A small self-supervised image encoder, trained from scratch.
Model: 32-pixel images, norm batchnorm, activation prelu, depths [2, 5, 5], widths [80, 128, 240].
Training: 21300 steps, batches of 256.
Data: trained on photos of plants, animals and fungi (iNaturalist), 155796 training examples, 35.0 epochs.
Rows from block 7 of a small self-supervised image encoder, named by matrix and row number. Rows with one number belong to one channel. Each number is 50 + 12 x the weight over its row's rms, rounded and kept within 0 to 99. All counts start at 0.
Before each channel's rows are labels from the 100 images, of 14848, where the channel reaches its highest value: "place" is the part of the image that holds the peak. Only what is clearly more common there than usual is listed. The data: photos of plants, animals and fungi (iNaturalist). In brackets: how many of the 100, against the usual share in percent.
# convs0: first 3x3 conv, stride 2 (model.blocks.7.convs.0.weight, 240x128x3x3, each kernel summed), inputs 0-127
# convs1: second 3x3 conv (model.blocks.7.convs.1.weight, 240x240x3x3, transposed, each kernel summed), outputs 0-119

place: centre (96 vs 25)
convs0.100:57 42 44 46 61 40 54 57 54 52 33 43 48 46 65 37 61 67 53 80 49 69 50 56 39 46 86 56 51 39 43 44 39 62 78 41 43 37 37 46 49 55 35 65 40 61 67 39 67 46 44 37 38 46 47 54 50 52 52 62 38 71 47 49 41 53 39 40 46 56 66 43 55 59 64 43 63 40 71 31 40 62 60 48 56 51 53 49 71 79 33 46 40 50 51 60 55 60 29 63 22 52 50 52 45 49 54 27 53 41 34 42 48 35 54 27 44 52 65 56 67 63 51 51 40 35 39 82
convs1.100:53 50 39 38 47 54 36 49 62 36 72 22 60 48 44 75 34 55 45 61 58 44 47 70 62 71 56 39 35 43 47 55 42 45 60 39 59 43 57 72 46 64 28 53 55 52 69 71 42 56 52 40 34 41 52 49 75 44 48 48 56 35 46 78 46 54 49 51 31 42 35 59 61 45 54 49 58 58 63 38 49 48 62 45 33 53 40 43 46 58 48 59 61 67 40 55 45 39 33 56 43 31 42 55 48 50 60 40 18 43 51 54 47 64 23 67 68 47 64 45

place: bottom centre (37 vs 12.5)
convs0.125:53 52 45 57 52 46 54 52 47 56 41 50 61 36 57 45 38 79 56 49 38 48 55 55 66 62 45 60 40 27 34 42 31 67 70 49 52 48 59 35 39 51 41 44 38 55 47 39 28 68 61 34 55 57 45 55 77 63 48 42 58 78 59 46 33 34 58 56 23 50 47 37 57 35 56 43 65 68 44 20 58 60 60 43 39 55 68 83 46 48 76 47 54 56 52 48 59 41 56 49 64 56 57 45 60 58 29 48 58 40 46 31 50 41 51 58 44 51 34 75 45 57 63 51 30 58 33 58
convs1.125:58 58 57 45 57 30 49 34 43 38 30 52 53 52 49 60 53 40 41 40 63 45 33 33 66 61 39 28 66 41 44 43 52 40 40 49 77 80 35 54 51 44 48 46 61 52 38 48 47 62 45 61 32 36 48 46 61 70 43 32 74 78 45 34 57 40 56 40 50 62 47 77 43 41 66 48 44 40 49 56 40 47 33 27 74 61 62 53 57 65 52 54 36 57 61 51 67 59 69 44 40 36 42 56 54 52 52 55 46 59 32 26 46 54 48 40 49 49 56 36

place: centre (94 vs 25)
convs0.84:55 39 66 42 44 30 50 84 40 37 57 43 57 32 64 54 42 70 57 29 58 52 19 68 68 54 28 49 31 59 68 56 41 59 36 67 51 30 70 57 43 28 67 65 53 45 55 57 43 50 64 60 43 34 45 59 54 42 37 43 74 35 34 69 49 37 59 48 53 43 44 46 60 63 53 65 50 69 52 40 56 59 63 45 27 48 49 56 65 43 36 69 61 47 48 46 45 39 46 39 70 61 63 55 46 58 44 37 37 52 74 48 58 43 39 60 44 29 63 51 51 45 47 53 56 45 39 39
convs1.84:40 56 44 62 51 57 53 43 49 32 42 46 54 51 76 41 26 36 43 29 53 58 42 25 39 46 53 51 56 55 61 44 52 58 65 49 38 24 65 53 38 53 56 41 48 23 51 48 80 61 23 45 45 39 21 66 36 45 50 69 64 47 44 53 46 64 44 51 61 63 44 42 64 46 59 37 25 55 49 59 71 50 77 46 54 43 63 34 64 30 38 47 51 44 44 52 59 54 58 56 64 35 52 33 44 30 52 75 45 50 44 69 51 49 54 35 57 48 36 71

place: bottom centre (38 vs 12.5)
convs0.19:44 37 26 56 44 50 50 60 39 69 57 43 58 54 50 52 27 52 64 50 59 58 51 65 48 48 55 43 51 34 60 74 53 45 73 66 49 42 82 39 41 55 30 55 47 48 58 25 43 30 43 52 54 40 45 47 35 41 41 45 35 49 50 57 86 46 37 57 24 47 44 71 64 56 52 47 65 45 63 41 63 39 73 43 58 65 61 50 45 49 41 33 42 32 35 71 45 39 54 47 57 42 52 35 41 37 52 34 61 27 31 39 48 65 56 58 54 37 39 67 59 45 45 62 52 65 48 34
convs1.19:47 60 41 34 61 48 33 60 61 61 57 37 47 37 58 69 50 59 65 49 53 36 38 59 46 51 46 43 50 37 57 61 46 51 68 39 37 52 29 59 67 54 50 47 35 58 46 28 46 48 62 28 61 52 27 53 55 41 57 42 41 54 44 49 46 74 67 58 42 44 32 40 48 63 64 39 53 32 56 47 51 43 38 47 46 35 62 48 43 55 55 58 75 72 71 50 51 48 35 46 57 52 45 35 53 44 44 63 51 57 54 20 47 53 50 66 59 46 86 33

place: centre (63 vs 25)
convs0.86:60 50 59 58 57 41 50 42 61 55 54 27 42 69 27 23 43 65 46 56 30 43 63 45 60 46 58 64 50 52 47 63 35 57 62 64 70 70 41 50 45 49 51 63 70 41 69 56 67 40 49 40 59 58 69 70 43 62 45 55 62 25 26 41 71 37 60 65 63 48 64 43 56 26 54 34 50 58 66 49 57 74 53 34 49 42 39 55 62 43 44 37 53 65 58 59 40 39 51 45 61 36 35 49 34 42 66 38 51 43 58 49 63 33 51 43 47 60 45 72 66 47 63 62 56 29 67 57
convs1.86:37 47 27 50 48 61 29 67 49 43 43 58 86 24 46 43 42 43 49 50 18 66 47 39 39 53 45 46 62 33 38 43 51 53 79 45 46 51 52 65 54 52 48 45 59 42 32 54 65 59 46 45 49 39 59 45 42 72 41 34 40 45 55 61 47 66 55 73 54 57 48 48 83 34 31 56 54 60 48 54 49 57 33 75 19 42 37 51 35 23 49 45 51 34 49 69 50 51 77 47 47 35 27 57 38 49 53 53 35 38 27 28 42 49 31 29 63 43 60 55

place: bottom centre (41 vs 12.5)
convs0.126:51 58 47 48 61 59 73 23 38 62 46 34 65 61 59 47 55 40 40 46 38 32 46 53 60 51 54 70 48 59 26 46 52 52 55 55 46 50 46 45 48 60 62 67 41 80 76 53 59 42 47 40 49 65 44 43 53 51 29 42 40 68 67 74 45 52 45 80 46 49 37 70 39 75 44 65 66 40 31 46 49 55 63 41 58 52 42 45 34 53 64 37 68 44 52 31 48 64 60 48 48 68 51 51 64 47 46 59 57 37 32 47 51 49 60 54 42 50 59 39 45 50 70 43 50 88 68 45
convs1.126:39 76 56 38 45 63 40 45 48 38 54 61 41 56 56 54 34 62 49 68 45 38 60 32 70 46 86 45 41 53 30 46 67 57 34 59 54 42 50 54 53 49 48 63 55 67 36 34 31 46 37 43 57 51 43 62 28 66 38 57 49 70 35 47 50 39 52 55 45 41 32 24 65 45 70 47 52 32 56 31 59 80 65 32 45 54 57 40 35 54 44 54 34 46 53 41 78 47 41 56 58 86 48 46 53 53 41 44 37 33 40 47 44 46 51 49 40 53 35 39

place: bottom centre (52 vs 12.5)
convs0.63:65 61 58 62 42 62 45 58 50 64 74 29 66 56 43 36 52 68 52 59 49 58 46 33 61 51 52 43 46 52 60 66 36 34 50 29 48 54 45 79 54 38 65 83 58 58 46 57 48 36 38 36 71 34 39 44 48 41 59 46 36 46 44 53 62 40 55 74 60 77 30 61 56 58 38 49 47 56 43 57 63 50 43 20 51 70 49 42 54 50 47 56 52 43 43 64 36 61 45 48 62 60 55 57 61 41 54 31 58 55 62 50 54 56 45 41 12 36 52 33 58 33 43 55 35 31 51 41
convs1.63:46 34 59 51 61 42 36 29 60 48 46 57 57 63 37 43 26 62 51 59 60 44 60 52 31 53 43 55 45 54 53 39 46 34 64 45 38 39 48 53 43 43 44 37 57 38 55 49 67 43 37 59 27 61 50 37 48 69 51 61 37 72 72 51 40 63 57 82 34 74 58 45 28 58 37 65 53 45 35 72 53 41 35 78 59 46 56 53 32 49 75 20 37 46 53 49 59 50 55 49 54 54 27 55 60 47 38 58 55 48 45 66 55 50 39 50 28 65 57 36

place: top left (28 vs 6.2)
convs0.234:31 50 31 59 53 46 52 52 49 37 46 53 59 55 59 59 42 79 36 55 37 63 60 44 62 58 44 37 41 38 48 66 40 57 45 41 89 57 65 56 56 67 53 79 41 54 39 66 44 39 80 67 45 33 53 37 42 50 55 43 40 54 58 41 43 69 42 54 34 40 26 47 66 54 36 52 50 62 51 50 40 67 65 34 36 48 53 60 47 45 67 50 33 44 68 31 42 19 29 34 61 44 51 52 68 59 29 54 49 55 55 51 63 61 49 59 56 62 41 49 55 57 44 59 74 51 49 46
convs1.234:54 47 49 47 49 39 53 42 49 60 59 39 37 49 49 43 71 54 59 29 73 50 47 43 32 41 36 51 61 57 47 54 63 52 85 64 63 47 37 32 47 70 58 45 57 53 46 54 53 64 52 45 43 11 63 52 75 46 61 46 99 71 55 35 56 36 58 44 42 37 54 47 46 66 12 54 34 52 51 57 49 42 22 53 54 52 46 50 41 58 38 36 41 52 54 47 40 55 55 36 42 47 42 33 62 45 45 70 62 62 50 62 60 52 49 45 29 30 34 45

place: centre (82 vs 25)
convs0.138:49 77 60 49 55 66 51 29 53 36 47 49 55 38 44 50 41 33 49 42 34 48 59 58 66 65 73 69 67 43 39 64 51 38 52 37 39 38 52 58 61 49 67 60 22 50 49 73 43 50 65 42 46 61 40 46 53 63 59 48 32 76 23 38 55 39 50 60 40 50 66 72 43 45 56 58 41 72 46 37 54 47 50 38 47 22 62 56 50 41 44 66 37 67 29 50 43 74 31 46 52 52 57 59 51 44 49 48 64 50 54 47 59 68 42 44 41 38 63 49 31 30 43 61 55 47 72 66
convs1.138:44 75 60 60 60 54 41 66 49 76 73 25 60 50 53 42 40 35 45 58 68 46 48 27 45 58 48 41 37 56 84 63 61 56 47 31 52 67 51 40 45 54 32 36 68 45 61 77 61 56 49 58 48 58 56 37 40 72 65 55 37 58 72 49 54 45 65 58 29 52 55 51 58 42 46 40 60 41 56 32 35 39 49 46 63 48 54 56 36 74 56 61 55 58 57 54 47 55 46 39 34 66 49 68 79 69 46 47 33 58 72 46 54 53 48 39 36 27 65 48

place: middle left (47 vs 12.5)
convs0.183:17 51 49 62 52 61 59 44 32 42 73 42 46 19 44 50 55 74 58 47 45 40 36 56 66 31 42 43 44 50 32 56 38 44 57 36 57 32 47 57 30 60 50 63 55 60 66 52 46 54 61 38 62 63 49 48 61 71 57 58 45 56 45 64 54 48 59 40 68 57 39 35 68 52 56 37 51 86 26 52 34 34 47 69 45 47 56 58 53 41 54 34 53 46 44 66 41 49 66 63 54 33 32 53 41 55 37 47 62 56 22 36 53 44 43 49 53 62 47 32 28 48 62 41 47 37 38 55
convs1.183:60 47 34 45 60 41 29 42 50 33 43 77 58 50 57 51 38 51 51 33 35 79 53 45 44 47 63 56 31 38 49 59 45 58 52 26 51 44 64 63 49 32 50 56 36 71 74 62 45 59 43 48 42 61 79 42 59 35 29 57 40 42 55 45 52 44 52 43 62 42 56 50 44 53 60 45 47 48 47 44 57 61 63 47 84 35 46 61 45 66 37 39 37 63 58 21 51 49 16 72 72 40 61 47 52 31 46 72 42 53 38 29 57 63 36 33 34 42 56 37

place: middle right (61 vs 12.5); bottom right (34 vs 6.2)
convs0.184:26 27 51 65 27 47 52 44 47 75 44 31 42 71 73 48 38 69 54 75 59 52 53 55 45 28 46 50 38 40 43 66 53 40 37 70 59 58 45 49 61 47 46 41 57 53 35 71 51 37 52 55 43 56 53 46 59 54 52 59 46 50 31 56 52 49 61 54 44 48 42 55 41 41 25 36 59 76 22 37 38 71 38 65 35 57 46 43 56 68 54 50 36 59 62 62 42 54 54 45 46 40 51 44 35 34 56 37 58 63 53 22 44 73 50 61 38 53 45 37 56 38 77 58 61 59 59 49
convs1.184:41 35 40 54 47 38 40 41 55 51 40 64 74 40 29 55 46 64 43 34 41 56 46 60 82 38 41 49 54 35 25 61 29 50 64 48 54 39 43 61 47 34 63 58 20 50 52 70 63 44 41 49 39 51 60 35 24 52 32 46 64 42 36 24 71 60 42 47 46 57 45 53 52 43 27 56 57 34 39 52 46 47 40 52 49 71 54 60 30 42 30 69 41 39 34 06 48 40 33 73 67 30 43 35 36 36 63 32 31 53 30 40 57 46 58 46 55 47 62 56

place: centre (89 vs 25)
convs0.155:61 45 43 49 40 49 75 36 50 91 55 32 72 51 44 49 48 99 50 49 61 53 61 46 59 47 42 68 45 52 55 42 63 75 64 51 58 52 61 40 53 59 43 45 30 67 57 48 42 55 33 47 76 59 38 60 57 47 33 47 75 52 46 54 31 42 50 37 50 42 55 59 43 39 55 33 50 41 33 61 51 50 44 46 50 43 59 59 44 54 53 46 58 63 42 60 68 56 53 42 50 56 54 46 54 59 39 48 66 62 55 40 63 38 58 44 22 45 34 51 41 56 46 46 41 41 38 33
convs1.155:26 43 19 47 55 47 58 30 66 64 00 71 50 27 44 64 55 52 50 48 48 52 37 45 53 45 69 68 37 32 36 37 41 63 50 59 46 55 40 44 72 38 67 61 48 46 38 62 48 53 43 52 27 47 38 35 43 51 40 56 58 66 30 43 35 53 51 46 52 36 65 34 42 43 43 50 49 42 37 58 60 54 70 52 42 34 62 69 30 56 74 48 52 62 55 70 47 51 45 39 40 64 48 40 40 42 46 42 72 49 39 56 51 50 65 59 52 46 39 55