{"dataset": "photos of plants, animals and fungi (iNaturalist)", "crop_scale_min": 0.3, "depths": [2, 5, 5], "kernel_size": 3, "avg_pool_shortcut": true, "projector_out": 128, "residual_init": "scaled_by_depth", "max_steps": 21300, "epochs": 35.0, "adamw_weight_decay_other_params": 0}
Rows from block 4 of a small self-supervised image encoder, named by matrix and row number. Rows with one number belong to one channel. Each number is 128 + 24 x the weight over its row's rms, rounded and kept within 0 to 255. All counts start at 0. After the name is the row's rms in percent of the matrix's.
After each channel's rows are labels from the 100 images, of 14848, where the channel reaches its highest value: "strongest on" is what is common among them. Only what is clearly more common there than usual is listed. The data: photos of plants, animals and fungi (iNaturalist).
# convs0: first 3x3 conv (model.blocks.4.convs.0.weight, 128x128x3x3, each kernel summed), inputs 0-63
# convs1: second 3x3 conv (model.blocks.4.convs.1.weight, 128x128x3x3, transposed, each kernel summed), outputs 0-63

convs0.44 101 [132 146 135 145 119  95 145 143  67 112 115 127 129 132 155 137 154 161 136 154 149 135 134 149  99 120  97 127 154 137 144 131 120 125 116 145 138 134 140 120 141 134 134 139  87 110 133 127 141 167  97  88 121 109 135 197 103 152  98 158 120 160 144 136]
convs1.44 109 [122 142 105 110 150 166 142 105 130  98 149 202 129 132 135 149 138 182 117 163 147  95 122 157 116 121 126 101 113 163 161 133 147 129 159  79 116 112 131 179 130 144 137 124 132 163 105 116 153 187 102 121 125  97 141 122  82 130 133 119 128 131 106 122]
strongest on: order Lepidoptera

convs0.5 093 [105 152 178 104 127 119 150  97 119 154 164 132 121  90 181 158 132 131 119 135 105 100 114 127 124 142 107 178 132 108  64  88 147  92 106 146 110 110 102 129 115 100 154 146 133 107 159 108 115 149 146 137 106 100 138 155  99 125 124 125  80 152 131 149]
convs1.5 093 [132 111 137 113 135 111 110  94 129 149 123  59 140 165  72 129 126 148 133 111 147 111 131 148 111 150 148 134 132 142 123 123 104  91 110 103 118 122 126 157 132 174 154 109 175 133 136 142 118 118 132  77 116 142 153 159 131 131 145 133 151 132 115 118]
strongest on: order Lepidoptera

convs0.47 092 [161 132  93  98 158  99  94  93 118 153  80 144 144 159 115 119 120  87 162 128  97 117 143  90 130 101 141 150 149 100 157 105 131 120 122 155 116 167  95 127 143 124 102 149 143 111 185 131 158 156 145 116 117 137 140 120 114 150 131 130 130 119 113  94]
convs1.47 107 [141  88 136 107 120 130 148  97 145 106 124 185 123  91 105 108 149 129 139 119 144 134  97 148 138 135 115 103 109 165 127 135 163 134  89 138 103  91 102 171 139 135 114 107 107 131 166 111 142 133 118  94 139 123  67 128 124 144  78 117 135 100 129 137]
strongest on: order Passeriformes

convs0.4 112 [129 141 102 107 139 180 112 121 107 112 151 135 139 122  86  87 111 158 106 145 118  83 120 186 115 127 121 176 122 103 120 119 153 127 133 112 121 122 123 116 124 118 147 125 118  76 143 121 161 157 140 130 112 117  99 168  77 162  91 144 158 106 122 175]
convs1.4 100 [125 130 101 132 144 148 135 137 113 120  86 131  87 141  65 119 157 141 138  89 126 135 143  84 105 114 126  92 159 145 137 185 174 140 136 148 154 163 115 140 126 160 170 140 158 110 128 176 149 152 129 134 113 152 124 144 150 153 191 129 108 115 124 116]
strongest on: order Lepidoptera

convs0.61 093 [116 110 140 104 118  85 148 141 111 151  57  90 124 130 111 111 155 133 151 192 102 122 136 163 134 138 112 152 121 131 174 128  95  84 192 161 129 121 126 141 106 109 135 128 160 158 124 121  97 110 127 135 136 114 106 134 154 121 112 118 139 136 111 136]
convs1.61 104 [106 119 120 102 138 157 116 138  96 106 167 137 166 105 125 125 132 147 126 143 119 111 122 163 116 159 123 191 107 135 130 117 106 126 141 124 123 156 144 108 107  91 113 132 181 107  94 125 117 158 116 158  90 146 121 123  72 163  91 167 141 147  98  93]
strongest on: class Aves

convs0.40 092 [170 100  56 118 112 151 114 125 162 173 123 107 131 131 169 134 106 142 140 158  83 134 140 134 131 115 125  81 119 164 104 127 121 103 109 133 104 106 106 129  94 159 123 118  80 172 140 124 162 101 149 119 140 122 147 149 115 182 115  84 122 148 123 135]
convs1.40 106 [155 142 108 113 193 161 132 124 148 143 144 104  99 143 105 100  96 115 125 189  93 125 139 137 129 152 170 169  95 140 114 102 126 150 134 106 113 122  91  96 106 110 109 143 128 129 160 121 157 137 135 127 122 112 143 136 134 151 123 115  79 167 118 140]
strongest on: class Aves; phylum Chordata

convs0.54 094 [115 119 140 132 110 146 119 105  98  81 133  96 118  72  90 123 137 129 174 124 120 115 130  94  84 127 166 103  85 125 130 161 139 117 118 118 159 118 131 111 133 117 157 130  83 116 151 137 174 109 156 118 121  99 111 132 119 105 117 122  80 126 145 131]
convs1.54 083 [ 87  89  93 117  93 133 117 143 149 126 107 151 191 117 130 139 130  98 142 128 109 120 122 118 127  95 121 115 128 116 141  94 146  80 144 161 152  82 134 146 172 117 143 112 157 143 149 168 109 171 120 149 140 166 129 132 127 146 118 134 137 117 145 118]
strongest on: order Passeriformes

convs0.3 082 [149 121 113 126 123  97 107 113 129 149 106 125 107 153 100  86 128 142 125 207 116 107 137 119 137 118 132 154 109 127 105 166 119 105 108  80 155 127 106 135 103 111 111 165 125 129 115 102 135 120 130 176 130 110  75 122 131 142 129 121 115 178 122 132]
convs1.3 121 [142 125 147 143  65 113 152 164 133 105 130 156 133 116 120 129 148 172 127 160 121 167 103 122  96 146 187 110 143 152 119  81 165  81 120 174 123 135 153 115 110 101 125 122 118 140 135 146 140 140 139 162 105 123 143  77 179 115  94 143 109 153 131 184]
strongest on: order Passeriformes

convs0.7 086 [ 99 124  98 117 116 142  99 102 104  95 163  72 122 117 133 170 130 115 143 111 114 127 125 149 144 123 149 182 113 117 136 146 119 147 137 120 120 162 149 132 150 126 145 151 122 135  99 123 124 118 157  93 134 118 134 139 154 184  78 139 129 127 132 137]
convs1.7 109 [104 107 138 146 171 114 129 154 104  73 158 144 113 123 136 133 123 131 151 174 114 126 113 123 109 138 179 136 162 138 152 126 150 150 120 104  75 123 123 140 135 133 121 130 152 112 111 183 136 107 143 102 133 119 150 111 176 127 126 109 122 144 111 144]
strongest on: phylum Chordata; class Aves; order Charadriiformes

convs0.58 118 [ 92 135 135 156 140 114 132 133 117 116 148 138  63 161 181 120 109 123 154 150 120 136 148 106 126 145 189 116 116 109  86 121 156 163 136 136 125 134 132 129 127 137 152 142 191 112 113 153 155 160 128 110 118 104  80  93 114 166 138 133 111 110 138 115]
convs1.58 116 [119 142 109 160 142 144 134 102 110 152 131 118 162 151  65 130 106 126  94 100 163  99 136 137  96 147 115  98 121 154 162 136 134 111 116 103 137 130 164 109 164 114 150  64 164 129 155 162 103 163 144 137 132 136 139  89 139 129 130 151 134 145 139 102]
strongest on: order Passeriformes

convs0.100 097 [108 164 113 139 128 121 135 125 127 158 138 123 152 114 102 139 138 104 121 116 111 148 108 141  99 135 139 128 124 175 129 177 129 120  88 151 152 163 123 114 117 101 146  73 106 102 141  97 129 118 119 163 116 122  78 141 126 179  92 123 155 108  95 114]
convs1.100 087 [ 89 122 100 104 138 144 122 156 146 120 110 131 125 168 142 116 146 152 124 108 109 179 118  96 172 162 111 104 133 110 120 123 127 177 145 147 200 111 143 151 145 160 123 135 151  84 115 170 118 135 132 175  98 131 136 126 112  98 144 157 121 107 153 108]
strongest on: order Lepidoptera

convs0.79 106 [130 110 160 136 108 131 183 157 179 108 137 132  97 138 131  86 112 101 129 128 113 108 130 136  97 127 162 132 127 115 142 100 138 138  98 172 112 138  97 161 102 124 115 105 147 110 160 154 107 135 136 109 146 127 123 188  92 169 166 123  88 100 107 112]
convs1.79 099 [108 118 180 137 177 143 100  89 131 104 195 109 111 115 164 109 118 157 169 134 130 122 115 157 141 108 146 151 114 146 120 206  97 128 108 121  93 129 143 138 118 159 127 137 165 117 143 130  90 181 183 104 164 129 152 153  81 127 117 126 181 121 133 145]
strongest on: class Aves; phylum Chordata

convs0.60 099 [110 144 111 119 110 152 116 125 114 118 142  97 153 128 140 111 124 140 124 144 105 156 113 141 121 150 129 113 102 128 123 131 159  81 146 220 136 126 132 192 127 155  66 111 125 141 130 148 100 141 137 129 131 110 143 108 130 130 109 136  80 155 172 111]
convs1.60 096 [161 129 115 112 100 145 109 136 131 139 127 111 157 140 126  99 127 107 156 144 106 149 113 120 108  94 113 164 132 132 138 103 120  93 171 160 124 147 101 112 119 110 118 144 139 119 114 107 160 127 110 125 143 111  93 125 160 101 206 126 122 152 147 114]
strongest on: order Lepidoptera

convs0.36 110 [147 101 185 132 139 102  75 148 123 141 145 151 157 126 139 144 138 156 135 117 103 131 149 115 130 121 120 149  87 111  67 160 156 144 125 124 126 126 123 126 115  94 147 154  99 146 164 128 147  97 146 129 132 140 118 129 107 137 132 110 125 147  90 102]
convs1.36 100 [137 121 116 137 132  93  74 154 109  91 150 138 122 112 114 106 134 163 152 109 112 134 101 135  94 117  99 113 115 106  75 118 145 127 152 142 110 138 135  97 108 122 127  76 136 124 164 119 116  97 150 149 166 119 163 138 154 112 145 126 139 123  70  49]
strongest on: order Lepidoptera

convs0.124 115 [157 107 116 103 151 159 122  99 107 120  73 108 139 111 168 133 138 144 142 145 120 141 171 120 115  94 170 117 168 167 166 149 127 127 166 128 116  78 150 126 105 121 156 127 149 155 146 116 116 123 141 167 157  99 119 129 115  87 105 140 113 147  68 128]
convs1.124 096 [147 154 113  98 146 116 106 111  99 133  74 120 112 128 133 116 100 113 108 125 110 160 158 110 122 105 116  92 136 114 141 110 110 139 122 113 132 124 147  91 116 155 129 112 167 119 123 120  98  99 135 151 111  78 116  90 137 102 106 107 122  67  87  96]
strongest on: phylum Arthropoda; class Insecta; order Lepidoptera

convs0.11 106 [147 135 122 134  99 132 129 126  99 149 149 132 158 123 108 124  97 160 139  62 121 146 161 122 149 124 138 118 202 154 127 101  84 121 107 114 138 126 158 102 127 129 118 182 120  86 121  99 112 113 134 175 131 136 135 108  97 145 121 149  98  89  94 138]
convs1.11 119 [127 135 143 123 118  89 104 153 146 129 135 137 112 114 122 153 115 123 157 118 135 140  96 167  85  90 127 125 110 134 156 112  86 189  98  97 176 118 100 130 109 145 141 155 167 155 136  90  94  86 129  83 131 120 146 105  77 131 115 118 168 117 146 136]
strongest on: phylum Chordata; class Aves; order Anseriformes; family: Anatidae

convs0.68 081 [157 138 129 144 107  93 132 104 105 149 147 114 138 114 135 100 121 147 113  89  96  66 131 125 126 133 138 147 126 126 139 102 122 129 163  98 169 154  84 119 135  99 132 140 118 115 121 114 114 116 219 141 114 112 111 156 135 117 131 104 141 131 143 142]
convs1.68 103 [135 169 126 136  78 142 141 112 146 136  90 155 144 122 111 136 169 154 121 128  74 126 135 109  84 128  99 178 111 124 144  95 126 112 150 110 127 156 112 135 127 103 147  71 138 109 123 139 121 120 126 141 139  84 145 171 152 170 141 144 170 102 119 110]
strongest on: order Passeriformes

convs0.42 103 [197 110 191 132 150 121 115 122 133 121  97 101 145 170 120  89 127 154 140 139 115 165 144 154 150 106 139 122 139 128 102 139 119 124 115 103 150 154 138 118 107  96 113 114 113  99 139 102  86 123 129 120 127 114  99 112 132 119  75 136 126 129 140 109]
convs1.42 102 [142 142 119 143 129  88 105 156 147  97 160 143  98 133 129 131 133 117 127 133 120 145 115  75 122 117 133 117 163 132 147 113 125 132 102 137 170 146 112 105 132 133 157 128 118 141 136 157 126 127 143 163 144 123 171 105 135 147 137 148 106 192 135 117]
strongest on: order Passeriformes

convs0.30 090 [103 120 123  99 101 131 146  95 199 178  95 110 137 128 140  93 127  97  94 138 109  76 116 162 135 162 103  96 133 162 122 138 160 123 132 122 130  78 129 150  76 133 125 120  99 146 131 152 119 126 112 119 133 137 105 155 140 112 118 143 134 155 112 143]
convs1.30 085 [105 140 149 148 123 146 146 154 154 149 111 135 171 107  81 133 131 188 102 151 124 120 129 146 107 151 111 155 139 124 117 145 125 165 105 171 180 118 116 116 112 123  98 112 133 139 128 149 142 151 136 138 139  72 151 122 111 178 139 110 122 118 155 146]
strongest on: class Aves; phylum Chordata

convs0.18 091 [131 121 156 135  77  90  79 171  98 101 169 132 100 147 144 132 108 139 135 121 150 155 114 144 157  95 162 115 128 122 178 155 108 110 140 135 144 131 118 115 113 132 128 138  98 153  97 164 183 117 145  90 136 142 120 147 125 180 167 125 138 139 149 151]
convs1.18 085 [135  85 100 181  87 139 139 151 172 147 160 118  75 176 145 128 143 101 125 165 107 144 135 109 159 122 142 121 131 141 121 118 146 143 144 121 117 156  96 123 115 131 154 162  96 113  96  88 114 100 121 109 143 141 139 130 155 116 135 118  96 149 168 118]
strongest on: class Aves; order Passeriformes

convs0.103 103 [138 120 149 117 109 121 114 100 133 104  51 153 102 116  95 128 125 122 109 120 127 181 150 115 101 102 141 134 130 135  70 158  40 114 142 175 111 132 136 100 139 103 161 130 131 116 124 129 133 129 121  73 143 119 170 114 120 127  99 123 135 146 109 111]
convs1.103 115 [133 156 135  92  73 103 133 131 145 136 210 201 105  82 108 120 134  92 109 127 136 113  82 157 133 176 115 111 122 139 118 107 119 127 130 127 109 111 151 141 118 133 144 113 136 121 128 110 147 133 143 130  98 157 114 158  95 114 134 138 130 175 134 171]
strongest on: order Passeriformes